Rows from block 2 of a small sound classifier, named by matrix and row number. Rows with one number belong to one channel. Each number is 128 + 24 x the weight over its row's rms, rounded and kept within 0 to 255. All counts start at 0. Numbers have three digits each.
After each channel's rows are labels from the 100 clips, of 14976, where the channel reaches its highest value: "loudest" is the band of the loudest frequency at the time of the peak. Only what is clearly more common there than usual is listed. The data: acted Russian speech (Dusha). In brackets: how many of the 100.
# convs0: first width-9 conv (model.blocks.2.convs.0.weight, 128x128x9, each kernel summed), inputs 0-127
# convs1: second width-9 conv (model.blocks.2.convs.1.weight, 128x128x9, transposed, each kernel summed), outputs 0-127

convs0.57:126122149136121143151144124108081108119141171106105147133118124123145111134118138086111091114142124109113110128077110126125111078097158156154096159137110152119099137084078139117080136117082131110126128092118131131127125134098118178123097112152129118151126163136150146130102090134108127096139109119136081108142157199129112156130132085102144145148134099117172062113117098129143103118101
convs1.57:107128091137160118095133138149105110150127065129126107128126135110139156151151134166124111149110125092125111147144118098135126164140131173119137144171153113107123127166122089136101114140172152135150163108118101137180127115126129215133127168151102139167132122130156117148168129113169084111144122108133124135151165122123095131154108136143103140104141146150175158087132104143153098165141
loudest: 500 to 1000 Hz (56)

convs0.9:136056201144109172151117131159086107109122116154141116106087103117127150101117109121095152129091139095095154117093135105153145151114146151169140147129114085116142138087131126079135136133135102123142100144101143145098100118101091101099142134173139148129113106143131130143140093146113171119106134125143160123138098138123164121095142145121137127124119154167159114124112126132083140092164
convs1.9:100132097086113123092129127104111123106124077119159114104203092085130123124117103110148132168131145105144134173122094152118105105101148062080140071140127129155122143111082148119142139118116107177092120146133133132140107118117155150116093140118111108160133115128139104147144139157142152126106116140075166109121124107129100141115106077125105101132147129132093124105120125146105125087136
loudest: 500 to 1000 Hz (37)

convs0.92:089149102172092151104134073134132130110088170123133118104101143154095118095108121101135107130121111128141111103119127111107125133138111102147136087138100110125110112101073147063116133103082126131128133072123091148101102114174110176089118125123135164154128151106090128142095111139118117124154140105145118099088089135117119118147121127133154101100106094134158098135117154163152111134103
convs1.92:090152160112168118133144106122172116138161172138130091089049120141126140105146111157123087134157151106156116075135111103115126084104140171116152125115136115120120120153114078102096136150123161126139116117132134115183106120150157118137154151108108132057141138131137143098122120125143131107129100133108098154140132113149111102116140135131127103103114079107108108110144104118138103183114
loudest: 500 to 1000 Hz (45)

convs0.44:120122114135129140119106140071146120089076098100103129149103161133111136126135106117160127140159134131133104149123097126102095124130100157131078168100127134128103137065121128125134137116105129138114141075099106148119137152080079099128137131143124102138139124120141093130096133140128130097141068127135073148080144108121123139121118139096158131102132168101200140094108149137118152143160
convs1.44:095086102134120078132094094152095115144094139127164121105142129060132132135160143133075094137122110120117121160090148110115137091102119121139136110146110126104112120133125098121075131113139103145102104119137079094092138119115100157128106165119096105166111102095162126080168158137139122103098080113116143123144111126126115126137113109113147130102081103123173137144112119168130099128114
loudest: 500 to 1000 Hz (47)

convs0.13:118086129158128165165118147148081075118134167130153133133124119123083149109117065118148131099123110140117078124095126109123157164119150140138123131125119136117133071064131076101137119109122143125113098134125136118137124082077125105113111142076120127119120120092098162126088132104129140137106120096106107128156126122096101134119133103097148092136105114159127157114088125129123150090164
convs1.13:122135125123125065109101098086116115155116131121135138148168093119152120127146148113165145085140100090158151103129153124093143112139081088100107069132096135108130117104129105136113126138143106110127121109122100108092145115108163117104128092104084081143122146086101129100154144103136107113119083118084128132155145168125135117101102117114174104110142130113100110070124154147141123102113
loudest: 4000 to 8000 Hz (30)

convs0.108:120115137109101149120130114147086080139119101112114144109110077114148140142126147164104132135141106126104163070117115102123141124133145130140160178125168131109165155101129139106145144137142076149113132140087148131125093121088130102137106151149142139154130134134094144126152115132080104162106137161182150097142087152166154078121147127107151114145134136176144098135085094101141100113109
convs1.108:165114098109134137097118117097123138103131076147129166141165127138103115144093109150120104116136164121152124142133103122100088110107108107129124084123106162123097148137133153115113062062132157116126143167133133137122118131150066118127117110107124136086103114144129109097117096078142126131119134155121176121135146145073093148103126123122093106079144157107098142110130144110107153107095
loudest: 250 to 500 Hz (43)

convs0.26:102124153123092142092135100119118108139120151133112146131122069115102099087145123115081096137109093135152107080103087150078148115124140120141142130108124089145061153126130131129099123124147176103080124095117111134111117135141142159086123125099126096091158142128135107130161122129119146120095131099125072102129105168126114122115100092100108110103129082146112107106109088107134121105104
convs1.26:096139107110142078137113126100150089106147139110122101113115168127125169130183145144131125132146127141128130079183139102139124142141109165109119175101137134107096144155105087124149089133145144143186108089097125149156091153151051135114126104115125121148100147083139138089106090115114135124113152147095103126133095146131119102140111156147144159119120132113122116121135126155138097156094
loudest: 500 to 1000 Hz (50); 250 to 500 Hz (46)

convs0.34:148119140116128139102080134107111114126134093116135138111127136115117127142093096129114109093090137162116136153103129115124122135135110119114140123095098135135095074120061106145120095125110119129122102141109149151126105148132102164144135143121119109135132095175119110111131066083110109081106125149159141100149103159108132167068145174100125147132131106130153084106111064137091123085134
convs1.34:069140074126128081095109112144138141129123143151138117109132094124147129122123134102119118154054082110142126122148148115135156121116097126095146110143116119193147082104104139096149143138141116137123108119135120088101144161074192147138090115108121112154105126116108125113148152110155145146116121096144155117091099098139131112119093113090101108143139106155123141118123143118128142068131
loudest: 4000 to 8000 Hz (28)

convs0.36:116131138133166120110121124149116129155134153110147149080124115156137154152137124148169135109123121132094162096127161112131129141139128118137153144095148129082177087146121071141098111156140166069110096108081088126127145150121118065120146124155169105117111141137105144131130112102137135114110126166135110182158078159140148142121158133131126159136151167131124107165134174109112135165129
convs1.36:127124109091096113102102091065126114107127137118118111111116138110111104119120111106115109110182076099108114125114100125082130117088118132118121142080134114113099128124110102113164122086092117163111116162105104116092100132080113109085101092111140097102137110138118108121136137106090132140119143092131137082095120128140114086095098085100149103129096132152121146111123086111110113108091
loudest: 4000 to 8000 Hz (36)

convs0.59:150121104129109127120153120141077095122119115113118133084168113117125143116130103066115095141099144135140134135162108134107118092106113085133094122162060113140095096093151121133081141119142071106127136146102117138097111132121158145073126067152160092142131138123145156150121113137105152139130121081137129124113134137124070164089144152130160132150138115119141116151094121109143142122141
convs1.59:118086145164116146134133183145139090132105179095137138105129137131144150133142132141156136121099088124137154126111116115120094144154139154126113163135135137130149137131129166151051134092125133143135143108097127066163180127121185162122125126132132149110139109115127134117174114084114145125113056115110111153083129106117133136153106118125145144134147133095142146096140082091117143131156
loudest: 500 to 1000 Hz (59)

convs0.43:154135109131128130074104112095103141116152129103118143100115121141133104148070116115123119113092151149129127133099104132139139116125139122106116085087149122143138101114081064160113113135082139105146138141113139151128086118107100148124092103139117077149096122162092099126102113094116121111150145132138081119132096157130137149095141116102110151144098140151125085092100066142094106103100
convs1.43:092154094136124141073119112131151120119091161127137149121125087137161120114094135133149149122075098098161121108182130116107129103127120148119090082148132127177130123109111109107127130143115169144117126108112074071118134143093164108126132161111118093073124132145091145107168118114112157161140104101127143140125170122143125127110080121096134130137159117109154105160111122089128145111103
loudest: 250 to 500 Hz (42); 4000 to 8000 Hz (29)

convs0.75:141130095112133161119148124129114116116099139114094116156142093113138156138157165130136115127158135123093126142167131119151138093087152108147111129086133118097141140118150117099128108142158096143121107080092065114107143146120132155128118111087155110093142092136145137143119122135115152158144118149145106191122121085101180115096136105150123074098136147114156121163108142129079090176139
convs1.75:104082148134098091135112112105113121126131150116111088093114151101148165138132132116117144111129124115156142122149128107100155150131125138114140136160131109109142101110073123146130123121094100113165096118139149143125138119105159163112117101144078113141167126124129056096132160053172178073080152087097146114108145120106128144158111127135135119117138106123155127131127139168138129103105
loudest: 500 to 1000 Hz (42)

convs0.65:102140127128109143110133107137096138082094127144126151105101085121120152142112123081120129139154138117078080132122117133130147148111169103140125129163129132145128150089098149078092129110081073134095104104082109141068120108123121127125085083109102150119139136124104130146083114130131149124118128093118126135121082137138110124142133103114149099122162142172168080143104129126120127078109
convs1.65:129127135096157123094144132111122112120132095133133092137100102133131079092157105141142097119152120119131118131110121108100057085122112149082141155103106109120090124121108076127129140125128111184135140101112145102162138114126134176143151121108135131138183104124115083118158130096119114139115115119058147110146134152128110100131141146100141076083120115106108158107133108170103147105107
loudest: 500 to 1000 Hz (35)

convs0.68:081036113128120160132149138140097105114139139086146100122146119144121115099134122083091078110157153139110101133126121113157094093129122115116128163138098090111087175108098166110117109141131085128103095092120133138135136137123109184129073112121132134127147103132145128158142139125141134138105118108125083136129136110096127143131099113086140174141131119105127122157118075130137137105125
convs1.68:115110141128124130133128130137159146175147148150128130138114136140153124121141172144090086123082116157104139147126180124179097083109171117100165141109095125084104110174098072150104130124121119135104138133134105115137124144136137127148092135117160151133136121092138100122194106106105127161106147146069115150126148147114138116087087130156105115131120100097154130109111096173118126120144
loudest: 500 to 1000 Hz (44)

convs0.23:113119078152119101136119127108114125124114112082111116131125122136133141125108131160109140121159118144114057127175105126097123133119121106142084122114134111147127172143072080099113112125163161105101137126115112127110136138125193086104114085121139137092157111125135125127133140169144138121146096075115087127116160092126119128124153092124157172125148094131130167141126131067171133133113
convs1.23:131135139122103100120115117138103156141153128119122148146126110116098125086135107124137135081134052134143124143105110122139104085116082114103125144103123122136131096127118118164097106109117107131103121175146100130124084134077114116153091057126118155149178139154106120114110128082116130105136126109165151107133093131099110106078151141107158121114127136107157167121056135136113130106122
loudest: 500 to 1000 Hz (42)

convs0.96:144118177137120163069116133137128152105125124170105142129127118162129106117142092105115097109118149123151120120155097162118099098112166111085131129161142125126085176096123117122109115114155149114126126083119153157104133128111161123114118100126110159109119140131153102115096140155115138123115121143151057107151122125118144166131148139066140117162131093132117070128106106148125142056119
convs1.96:120104127141111097093119171098148098124104133138134072099107143111113142129143138135133134099160153104115158096131110106173133120128097152163128208113120079100127130152143063106121104129153098099141123160116143136136131086108104132183140132155091127109105126180119117110146107094138131107109122122143103123087119119133097114156146138123132139136123103178152153110123113156098091124152
loudest: 500 to 1000 Hz (46)

convs0.33:111144121094160105077112115142089148108166143133093128117089082092131160144108123135120126114120153148108134105129113152098158108138127132117123101113141161111144169092092065137129130119110153096154175145098117134105075115134089091152142100143114131156106081158121119113088141168132131146143097134131081116125089150119124111151159126109110096121116099151108103116091111139126103133103
convs1.33:098130086139141132095085124101063121135120147149162134152092101118161073089115132153170153107120093142142140101135109097140111088132122150120130101139142123155132126137164113141093109128115130127090129101092118098121097118130139107144102121105115118080133125136120094102140087100112139125155079118114080159097142134121152123118097116090131137152124114067172117126090119100140140121094
loudest: 500 to 1000 Hz (46)

convs0.74:096122138096136124124103165143109062142093109121108171107143168182078150134150116110164162110123078109094153106105134112071122137112112171133142137106109110100158120100149123112092120104118100127090160117074123105101132108122105092124141146158139151100150149100128128137148083088075158139104120136106138135138116134119117111102141134101146127097098139134131129108133116115120108113143
convs1.74:087093154151110093118144098125131113133147154109138124092139178121128184132124133098137177106120116111131133130152118131120174148131068135139147159135144143083163123128101135145133125156131165102088118110102109122125127136098155127123100092126079125164091134085087126156125168171141142109110132134116134128141099132125159126147085095104161108133117096122151098191120127155126114127161
loudest: 4000 to 8000 Hz (31)

convs0.52:136111133126119129094091110109129114146066143127123126122134117094197083155117148177116153107118159094116102127133136112117132141102120083100130107090130112090141128086102110117107111102112121138137124083108107116122123107130138131125165108122148123095163089111100087146156114145105134160139091150148115152145131120138185122091154132120090093077160113100139100136095138105106092119135
convs1.52:096134146129104078110119086130122111141129146103096091086094131061130141114125128144100137102131113118134150131145152089101125122142120105123154104128080108150128080137116117144174105128107105146146163113127114101152112082085141146107111115137102148128133119154086070126124175097140147104098161086124161084146115138130088110122142108115129106078112098147144131152102152116121115126111
loudest: 500 to 1000 Hz (43)

convs0.29:139117150108146141108109133154113110117133083138091103108144116125089158101134147082126115110117137157128153136086118132099082159134125118129127104121071106174154110088104155103126150156126086114145135126104172141100117119118103074099137128138105127113121122153124176142099083139136121145113125101115177095090106171147131136097119159083105122133130128131112081145077119151108117101142
convs1.29:118155136127130107120133069104163099141117094152108105116153148101146118109087121107126093131094093122123104123125127119122124099074159091099106100110146125103091142107131105097096085079145104155128140158121113157094146138141185127108134094107107132136148138111124078124116105147116124125116071135105153115147150141125125120114134129134099096104107098084075131104126107135134070111149
loudest: 500 to 1000 Hz (59)

convs0.124:132130131095132125076116040122116156107139147117135182126147084077093121113133156114094131124120142126117126114108143099139161129103156092109163128119115096069075130118121087134118117137132122088132150125146110146143108137111108108107113150107148081183147128115121113138115116130110115116123151154080103141058114126114123122108118135120129138137111082149108155099130137124126114097099
convs1.124:158171104130118148079109089136187116135153095129124085159130107137140144084130125107130106152130125120133142101145107156131111115150137123113157143120170101070086121113101071127158126128144133141127103118152129136151126119126105094111166153088147135098098159117096162125089079132116128141155142136084117102131124138156139140123121157144128106107104109121113094072136118090146156087107
loudest: 250 to 500 Hz (64); 500 to 1000 Hz (31)

convs0.91:120145172107144139106129105097108109156123091108082142111114141084129108121175154128079132109175106141076112092158147121104118108086118079125116111066112117094158126108123131099114107136141133127131137111095116126082152138129095060133135102140112140152133100129097158124126132152114133181116128130148137127135105149126149112112142098104143116081150142096103134129093088134099111137119
convs1.91:136102137141089134116151096123127125154122065135105087125126127086141146097103140120137151155135102079154121080129110113124153110092144086130134110119148095143127142130127154102134137116124089121137119171180109180144078133113146143115096124159115137140185138138174088133135110141180140150141132113126140134148120158123104129115124130141126109153170181123106146125102123184108095126097
loudest: 500 to 1000 Hz (62)

convs0.73:133078155093151100133091154143109130150165143100110126099109094085113135143153113140109149108177124125081153067139151112140138157109117108105137138110156143105147101169116099179125133123133144100109100095108087109137128121129105144140123115108130139121142106125172086116116087082130160112126114149157111172190119149104151155137168120093152137151118141118100148115127126117139137099133
convs1.73:162139080143104134108115069102109122136125122148113112140141149109125156104103125098115136082135094114112104094118166107098143126099113134087123097101135121119173109107092138107186125175102079145114106165156103126121120151088114138157084087121107079124125123180121131114136114094149105140136131126102125091141149151115129141105134128112139115109172080149131152134107111127109138105094
loudest: 4000 to 8000 Hz (34)

convs0.11:112122108102110118093145130086130090117112133107111132108124129136103100136151082122116136142155077113121116116115103136118131149144069139118110167131150134114178156125101148143158121113147110159111146082116138153132107093158150153094126123057114077165130146064126110123112121127101141110135110084079134126157114157108089107124153136125168115132139157127094110133106114114146120099171
convs1.11:108126085134129081142125121152155115089114120050131139132095127107150148139142121157101131126134126127129106120124127099132151155091084117111140104148111133137152104146121115113162118092132142142133129085154118121176149098130117103105108128072134114126112084080129099121139169074131139094141142131089149106116074122132116126174126109133174117089106106137079110107163148132121158146126
loudest: 4000 to 8000 Hz (61)

convs0.87:094102153136100120178136100100102117148092126152123145129114118115073086080152108116114087132129141122119082097119095117081131092121122126158123120111098089124095165107108160091097144134127147093112141111141105155117097127121154121102140125160077107144133139152108147142140129170128159119100095128137103102165104183141101121138135130101127119080119120100136092134104104158138106106134
convs1.87:120167136135148108106101110149143138168144067138108052120136137140159147122151101156135134115166113122125159143126100136145092137141090116071110161106169133104100088166092096113128089124153109116117131123139110153144128146133123182144162129138119148087138130125129094108137048122144085119147127108125115138147141133153123125117133121139099162131166120141144113117145111151124108141084
loudest: 500 to 1000 Hz (54); 250 to 500 Hz (42)

convs0.12:071116142139104134163135112143116081112086202130133116135115105145121116101119088081141109121101114136134094145112110122127093108122128117182147140120107095120100106106088207058091121103115103147112113121111126128092114118137097165124119113149136143112157156137100134162123121127106122112141125133115115136148102137098125126149121116158119117100101138117127111135115138191105108160138
convs1.12:111162136112155136104139147148159096148139150131126094138077127114153131115147125133092092135141139110101138077114084126157123090117142176096168154128147123128134129166095036101114131145133153130148109118127145136168094122149122142130152131115152122102109121107158135127137125130119106116093127131074122139118115093168107103164109143136158132120122091127165123073158095149154092121113
loudest: 500 to 1000 Hz (40)

convs0.38:125154147095156161141138174125104127123146117163090145082152063095148140128137112094147138150115116144120129159106120123089107122089165121147129158115111120116157172088131135111121131155144072143122139135095139160113115083102083149167115103121111137159126147098164147125109146153121124152085088089157172121105101141117115119088128116099163118131144127119132113149129163132155098116138
convs1.38:136071103114089135136127122124099133127097136049149164117144137108135129155118090151164167137118101112148111109118104115131127113143127164142129133154145133130153153093096141102112145084126111150101149087098111105104155115126119154112115149110112149130147118094094109099141118121103054174111118163097121135162134079120128116139151123139110097125129145118126091161117120084133178106137
loudest: 500 to 1000 Hz (53)

convs0.69:108163127129161151074127101169109111112111114106141141106142140101126155147134158130094135108166107184132103108173150121110123113085143136141149132119122136089109161134083068088091116099129098135174182123100146125106168109153130116127115121102074161120152090130143110132094133173119130154136116103136104138128125110131120111111164126085147131128115102108108093140099120133123100109136
convs1.69:128113147126085132148133147141122142159137104139112074100141119121121173132097087115139141121134115081112148108104157111137100146137092114136116181132134108116168124128122173123090108104135094089126117192131112140148075143108112132145103087150129168140167135137109137149095135089129155078119107119125151115123122132112104116112100117119102132133145160109151179139070114166107114092146
loudest: 500 to 1000 Hz (45); 1000 to 2000 Hz (31)

convs0.125:153091149137146147105074125118114126102140126131123139137116130112153155140116096137158111071103137130102139166102106150103125148125091161124110101105140148119148096097099088132126090111101134104140086147109139127116078125108081154144122119150105134146119094155105112111113081104105083097141130132145128114143122098099154157100146129093117106123100091122136072127087100178103097144102
convs1.125:086137074135113129102107100106148091084104149110162142121137127126122112098151129091117135158095088100147103097132125120106127106099127109120134070126119124163129103115125105091154131111108108141125122131124146094108126106088152118094121119090113060117108106116109083107174149096126138145097125120086157112081135100137102104123089125086142116134094127133120108088141117126131146086096
loudest: 4000 to 8000 Hz (26)

convs0.100:106130135124086154124147127144103108101100134111094153138136111146124148121116172104154110122105143116086101137107096140152140116106156087158125160133113091144094168083142156101114107120141126159109111116068125122073143085152137177137107130172095188156139159119114138136095157162103135152100146129123111141149128148112116109111128110104096136123141115114129133147118133063117096093128
convs1.100:109107144134116117132138136146137099133116169086126103133080144112145146113141064133117096110111111130113095114136143089082086151135105148107141164143087080106141094110118115088127116139093105145166136113130112146193102122094091107106127107093137122093110101094090110150095130107110129101111128157105142127116114099087114103158115121148137116133148114157162111153142101151087113114107
loudest: 500 to 1000 Hz (34)

convs0.21:125097146132130120143098117131126127143142115124121159096107129129122168155193153088112096113166120118100115107103121138112136097132096141149084148111110120135140111083128151122101109104160071101079100112072086115122112136097119091116139107144133130126105110149147133082143071125091080141105120125171127113132137129105143113142145114105142126126133114098148115137139051115145157153116
convs1.21:114179119142142118129120102101149077106109143136152125157161128153146107140098103132081107118139099097149103143117150124095135096148130083121108083123118132148125092140114148104117081086116137164134118171168137094137152106113106146099137126142135143125119140167126082144094159094153102117046103133103140145087158119147138151130093101161118123121106129129098153112127147097135148128115
loudest: 500 to 1000 Hz (32)

convs0.32:111104164125123154133093139142111143168119136147120169117132124086099154109150089063122164118130123093152104108083131126151121139112161112131138154123081073082124147093157156111113136124129064113116125138084147139062129095122150142180152083123123130111132112108127145107155097161108147149118109129159142125124111179127111113099131111097153095135125131120151129142113120141127122115129
convs1.32:142115093131123112093149150122112149101122100103153116135161145076126108155099173110149152150089136136080106156140119168114146069087143087131132119110108132154153154099076127107141120069107128129129155106132126127155129148104131104139116116086121171112108122118157060158110115132138128161087154130084117126117123123134138136149151106154114133085137151137105133136146180132140114106123
loudest: 500 to 1000 Hz (27)

convs0.30:140124120125108137094129088119098141094095175147145177146115082103148165127138138117110144130164143142117148115110107136155178128094112119152116158142132145122136127106134167090133097147142087138120053123068092133113110147131144140119108110126146184151113135123142140119121084109103155151149148133152117150145064124110156120123105119110157124169162134152128133133134077138105110149132
convs1.30:119129133120115157126159091137108043121160138132140147165096127177089101125152119116126128151114096097124143156126123114098098123147178118131125138094122130153106165070115074141144121120126142130153146114120157159164139118100129147106094133085138120130146131104125095153084130138127143146083164159098140146094166113158138101158143133121145107164136141139163118107137151104135163101119
loudest: 500 to 1000 Hz (51)

convs0.98:108077134148144138146163096139131112144113159117086127093107122102100132112104085157068136146103110094141123121129144100082135127095143096123064100128124084117089140109113138128116156154146127120124140125117146129144122089118123070080132093141149094089132139153127152151123143148156155146093117110138129125162124160152144106110090125126163143097134127169125129156138108080106105118158
convs1.98:132137112110129117074127121104073116115156095116135113140154111082105067105110147132095080122141091137134124153127136127093120101119118054096066095064143135113125103118139128116122087103141109126097146154129110106122126154103145107132126100107107149087161119137139116133134097098110140131081111147154118150120121112109123132114138082121121092112142154103081127120112143106116120129102
loudest: 250 to 500 Hz (48)

convs0.114:132141130091101161120139119114083108100152106102088125152085099148143114148152145108189157155101128113136125110131122141136125126115148119148118122103120118114138133091127113171156143148111128101093094084095107136114094102100092135116162125132116081098162115108162126146111081116115128153121143127121092131115165104143166113148158168135089126138133120173165106109092150071122142098148
convs1.114:135140086134141088153108089102107120153100106114133179115138118133145171160066130128065144108123085125142123093151152125081146121124112104172118123141111138086117122169139105115133082100123148121124135156168107110140127147146091170110110112141076123118106140142107078102099147111094117114118131127126131129091085136122109113096091135110102134148099111108123135128122151121111121098094
loudest: 4000 to 8000 Hz (27)

convs0.56:117091138109128177112119150142114075162091101128098156131156125150109156139145134124140129107130110099074136126113144103097101118102108159120097122099084084069149128075179138104102120116127116092104123130091121119112115126126080106148108142123135174109134122122123138134110088140060151155109105112150138141115134166120124104071115134102147114117119119138112111148133083135112131129131
convs1.56:121073145128107113112134124114101149141174164122123124099130137103122152109138102111146132111121110094172121096117136119144173131159077108109137140111139129101182100133070129136122133123183141108100097126142089096129132132107153124121090089137099137146118156100122142130137171151153142093071102101128141107136083136135131150152088115110146112139132096105119122160091159128150125074154
loudest: 4000 to 8000 Hz (30)

convs0.50:151089113053091164121148147125131135119114121124119147180128125150098153125119140112115143115109121142118079156122117116119163110097134121133119145155149101114131156139086110099155120158169145137146115105121123162116170138103111121114111160150131122131114102125164141146079103150140117176155120149079106152136134096115134108111149126127047118125126140171148116130096122125068114159112
convs1.50:108130128139117127165124104143099144131125103175107124154164112083178145102150098120143086108134164120124142116136108141065128106102113094121153171120123099097095096107115157104104105109116108109146106154114119117143108173092119155087112091130101127149140147145131080101113138098138122095107117103102153128132132124113113139061103121139132133121123124120143155098122163173066134133141
loudest: 500 to 1000 Hz (44)

convs0.86:143087131114147120086089133078134114109124095128089112139126150123102164121114093099129119120102128177127131158107129132110087112131079112095109142115110145128136077122107109144155135095126113159148105143116129135139136138135104144142107148130113142135080089162145055106093084109121105105121071133131117132140130122127121148103127155122144130126097110080134080088122109171100133087145
convs1.86:071113058137140083106100126127153133142090131114147132114166130119131132102144138092110102132064094111150096135116123114096139102117085134117105094135129100167113055105101130090098123138127120139122076130145111101102143131120148123128124110115112091153120095107126134085129162101174109121129087114153138120098103109137126093114084142083119128119112121125136106146110114132112129109122
loudest: 4000 to 8000 Hz (42)

convs0.105:139124177113148104146125099133096118121157119132092127134097120136123116106157144118103154097127130126149116097112097109117106090134119159160136075152116089133112127076128129107111106131126083152085117087082110148093102122098158131113149144198151095105082131124171157123110108117077084143134103089149131095117134132094126103151168106119134130138157127113102109112112107127137149121139
convs1.105:101111111131126131111127074125120089128142110115147137147145151148151119120143113118061096135129090115145101144128158111133142117120140076100131108124134112146108073161145161127126094107119125123140108154163154120158148135105109137101096105094127101126126128140146071117142158102104146108055123126139155118120135101143191138123097110162127137169129131135094192123145137144139137085098
loudest: 500 to 1000 Hz (58)

convs0.77:080104179083125133129076126135081087130073100117134132137106145138127146121169140166147155079136112139089140114098140133118108135111129142108132120140142104113129126129133158103125088111123108118101136128073111146082148127123119089134136122116124166120167110092117135126145081128049152159114119158118114127128102129133190125116162134107144088141142143143125120113108105096101129131140
convs1.77:137112121120091147125146101090105112176150100135134069099157136084139138143132126122121151146103131116129109100154114133124103080104137074140133116109117130088151115095127137138138134158154111098126152137169114149145106116103150164108142096149088100162115135108161105161121154187165143088086125094140157105121123149130138127118119131127120119140162079114140138171135127156143066113144
loudest: 500 to 1000 Hz (41)

convs0.72:113132089099108159093111106064126153096125075122070163142127069088152120162132143104064135136156146136095088116079102128123138164114128098119107138138141122126129169093148141142134145137128139152129124099129135158138107134146082101138119122067116130118147132081135129118129141156139107121122109143099099146120118147142155118125109126107075130103161121136137121114130105098128098100115
convs1.72:118165092087135108094116070133098087140138120115151117132130129126148098142127107132136135090138121113137151101113115103093088106109125112108164129150112119120111090116105075114165111128133118156121136105108130098134113103116068123125151111085145138088177127123092088119106157085140132121142154139135163080128120177120106110081133102131115085063136119137107105137110135156129134135122
loudest: 250 to 500 Hz (46); 500 to 1000 Hz (39)

convs0.78:147071146135113180111103145126103099151108075109140144085115128135139142122098106107127136088081125109098135137117151118159130150130152137141153126085092121119110097101108092107137118120103124139127093138110147152117103136117106135136133136118161141126148114144140110102137054114095102081111157137127160107136108173112164155082145163122133142127125132145158099103087132098072145098138
convs1.78:096106128105144120117129137134110152122123158129122116099153072083148138099107130121117115164040107110133142139132132115143154112117097123085157112152114116157150084139104147127095143111144134118115097126129098096103136146097146157140081119124087141174100144134131170102149158135163155111112097078113159142131131109150131132122117091083089107156147095126144153124116123102132120080124
loudest: 4000 to 8000 Hz (51)

convs0.83:105105136112069150088114119169106112133115147143106161143139093150098171120155151100128147130108108111131142143099137177114101168118146136112137160138087128162127133082115157115107119132089068060105145118120121132064128157109111143101145129112133147118129155115135156137102111134092158138146126145125134115104109159114132109094142142106117141171115136124164122170101085160109112119128
convs1.83:135142127084135091133144102092164119163114115194108101121114105084138137092114104122133070131115109128120136124149117105097124077111146058084100119121139128102116110106126087129097105115140128139118118177129129144107121111147137110123141115115121136127135133140128144134112127120095101120087112161076165115125141141140134113130150127141136073121078098106109139097122140171094082089151
loudest: 500 to 1000 Hz (56)

convs0.103:115118116115161151127116118159126125119115144125148102126111124037085139133137114115133125113161111133085119122164142112141106112075130119145120127086136124093106147126150090100098085086109093111111128131093083090099142102143119097158090096120112167104136111133148110142145113141106158147146089108133129171139119120115122114128129078134168110134112105091095159147100098118102102154138
convs1.103:080119166163125115156122103074115124164146157139156113089107154142124151084123096096109114107132122098144147105103167118099123125180104137128087134114106134135168115106133145127127124163119085101131109164125091128100085109128157121112135086148109122131146133140134118134139174113132142115099119067095110113112117131111099167122086164073154147147119130127134135137099150117157126091119
loudest: 4000 to 8000 Hz (48)

convs0.99:144133081134138116155145145071149131102089136112092100110102113076119117111189121105100134145151126096116115119144099088103131129119101131141085096109109110093123131111143147131127088110147151136102099055125160136128111135165112129104135133147108143107138119120123113110127049125084138160118125107133120134118152134123103154135119125111163123076133084107142097100154130117142089134113
convs1.99:081103116125165112119118145130093129138093080148140104057131167118143143167122174114104137127113158069163139104116166137117152136083115105138118110133148133155137082136097131081084132129115147070116089104149123104104156158136150146140138129124142123112130145120138122090103159079164133107135097135136153159154122137156115098167114146147126139103120156130106139120137140112120119156117
loudest: 500 to 1000 Hz (69)

convs0.76:128112137102119141127140143146088120135116085104116084123105121128106085141146097096113151110077126122079163116078127144146092148152125143156132113112090120138131113119131110139157137154082140117087099130146127132144103146111124130103142121107137144141104117132088139152143085089114112062088170134140145136168134134108097174133161133121092159146138147169152125168069140125100134136121
convs1.76:095149144099124096112125149117142098100154146104095122096146132119170115107104106109081075130139106121143115160188115131112071085108131118121136151132142117138091132133075079124133132130177151121116154177136106121166150159121100120132119128131134109119103096144143121125078150123093135097119141093154151121113119101184127093139126118160125108147143133131141137073151147111147110126101
loudest: 4000 to 8000 Hz (36)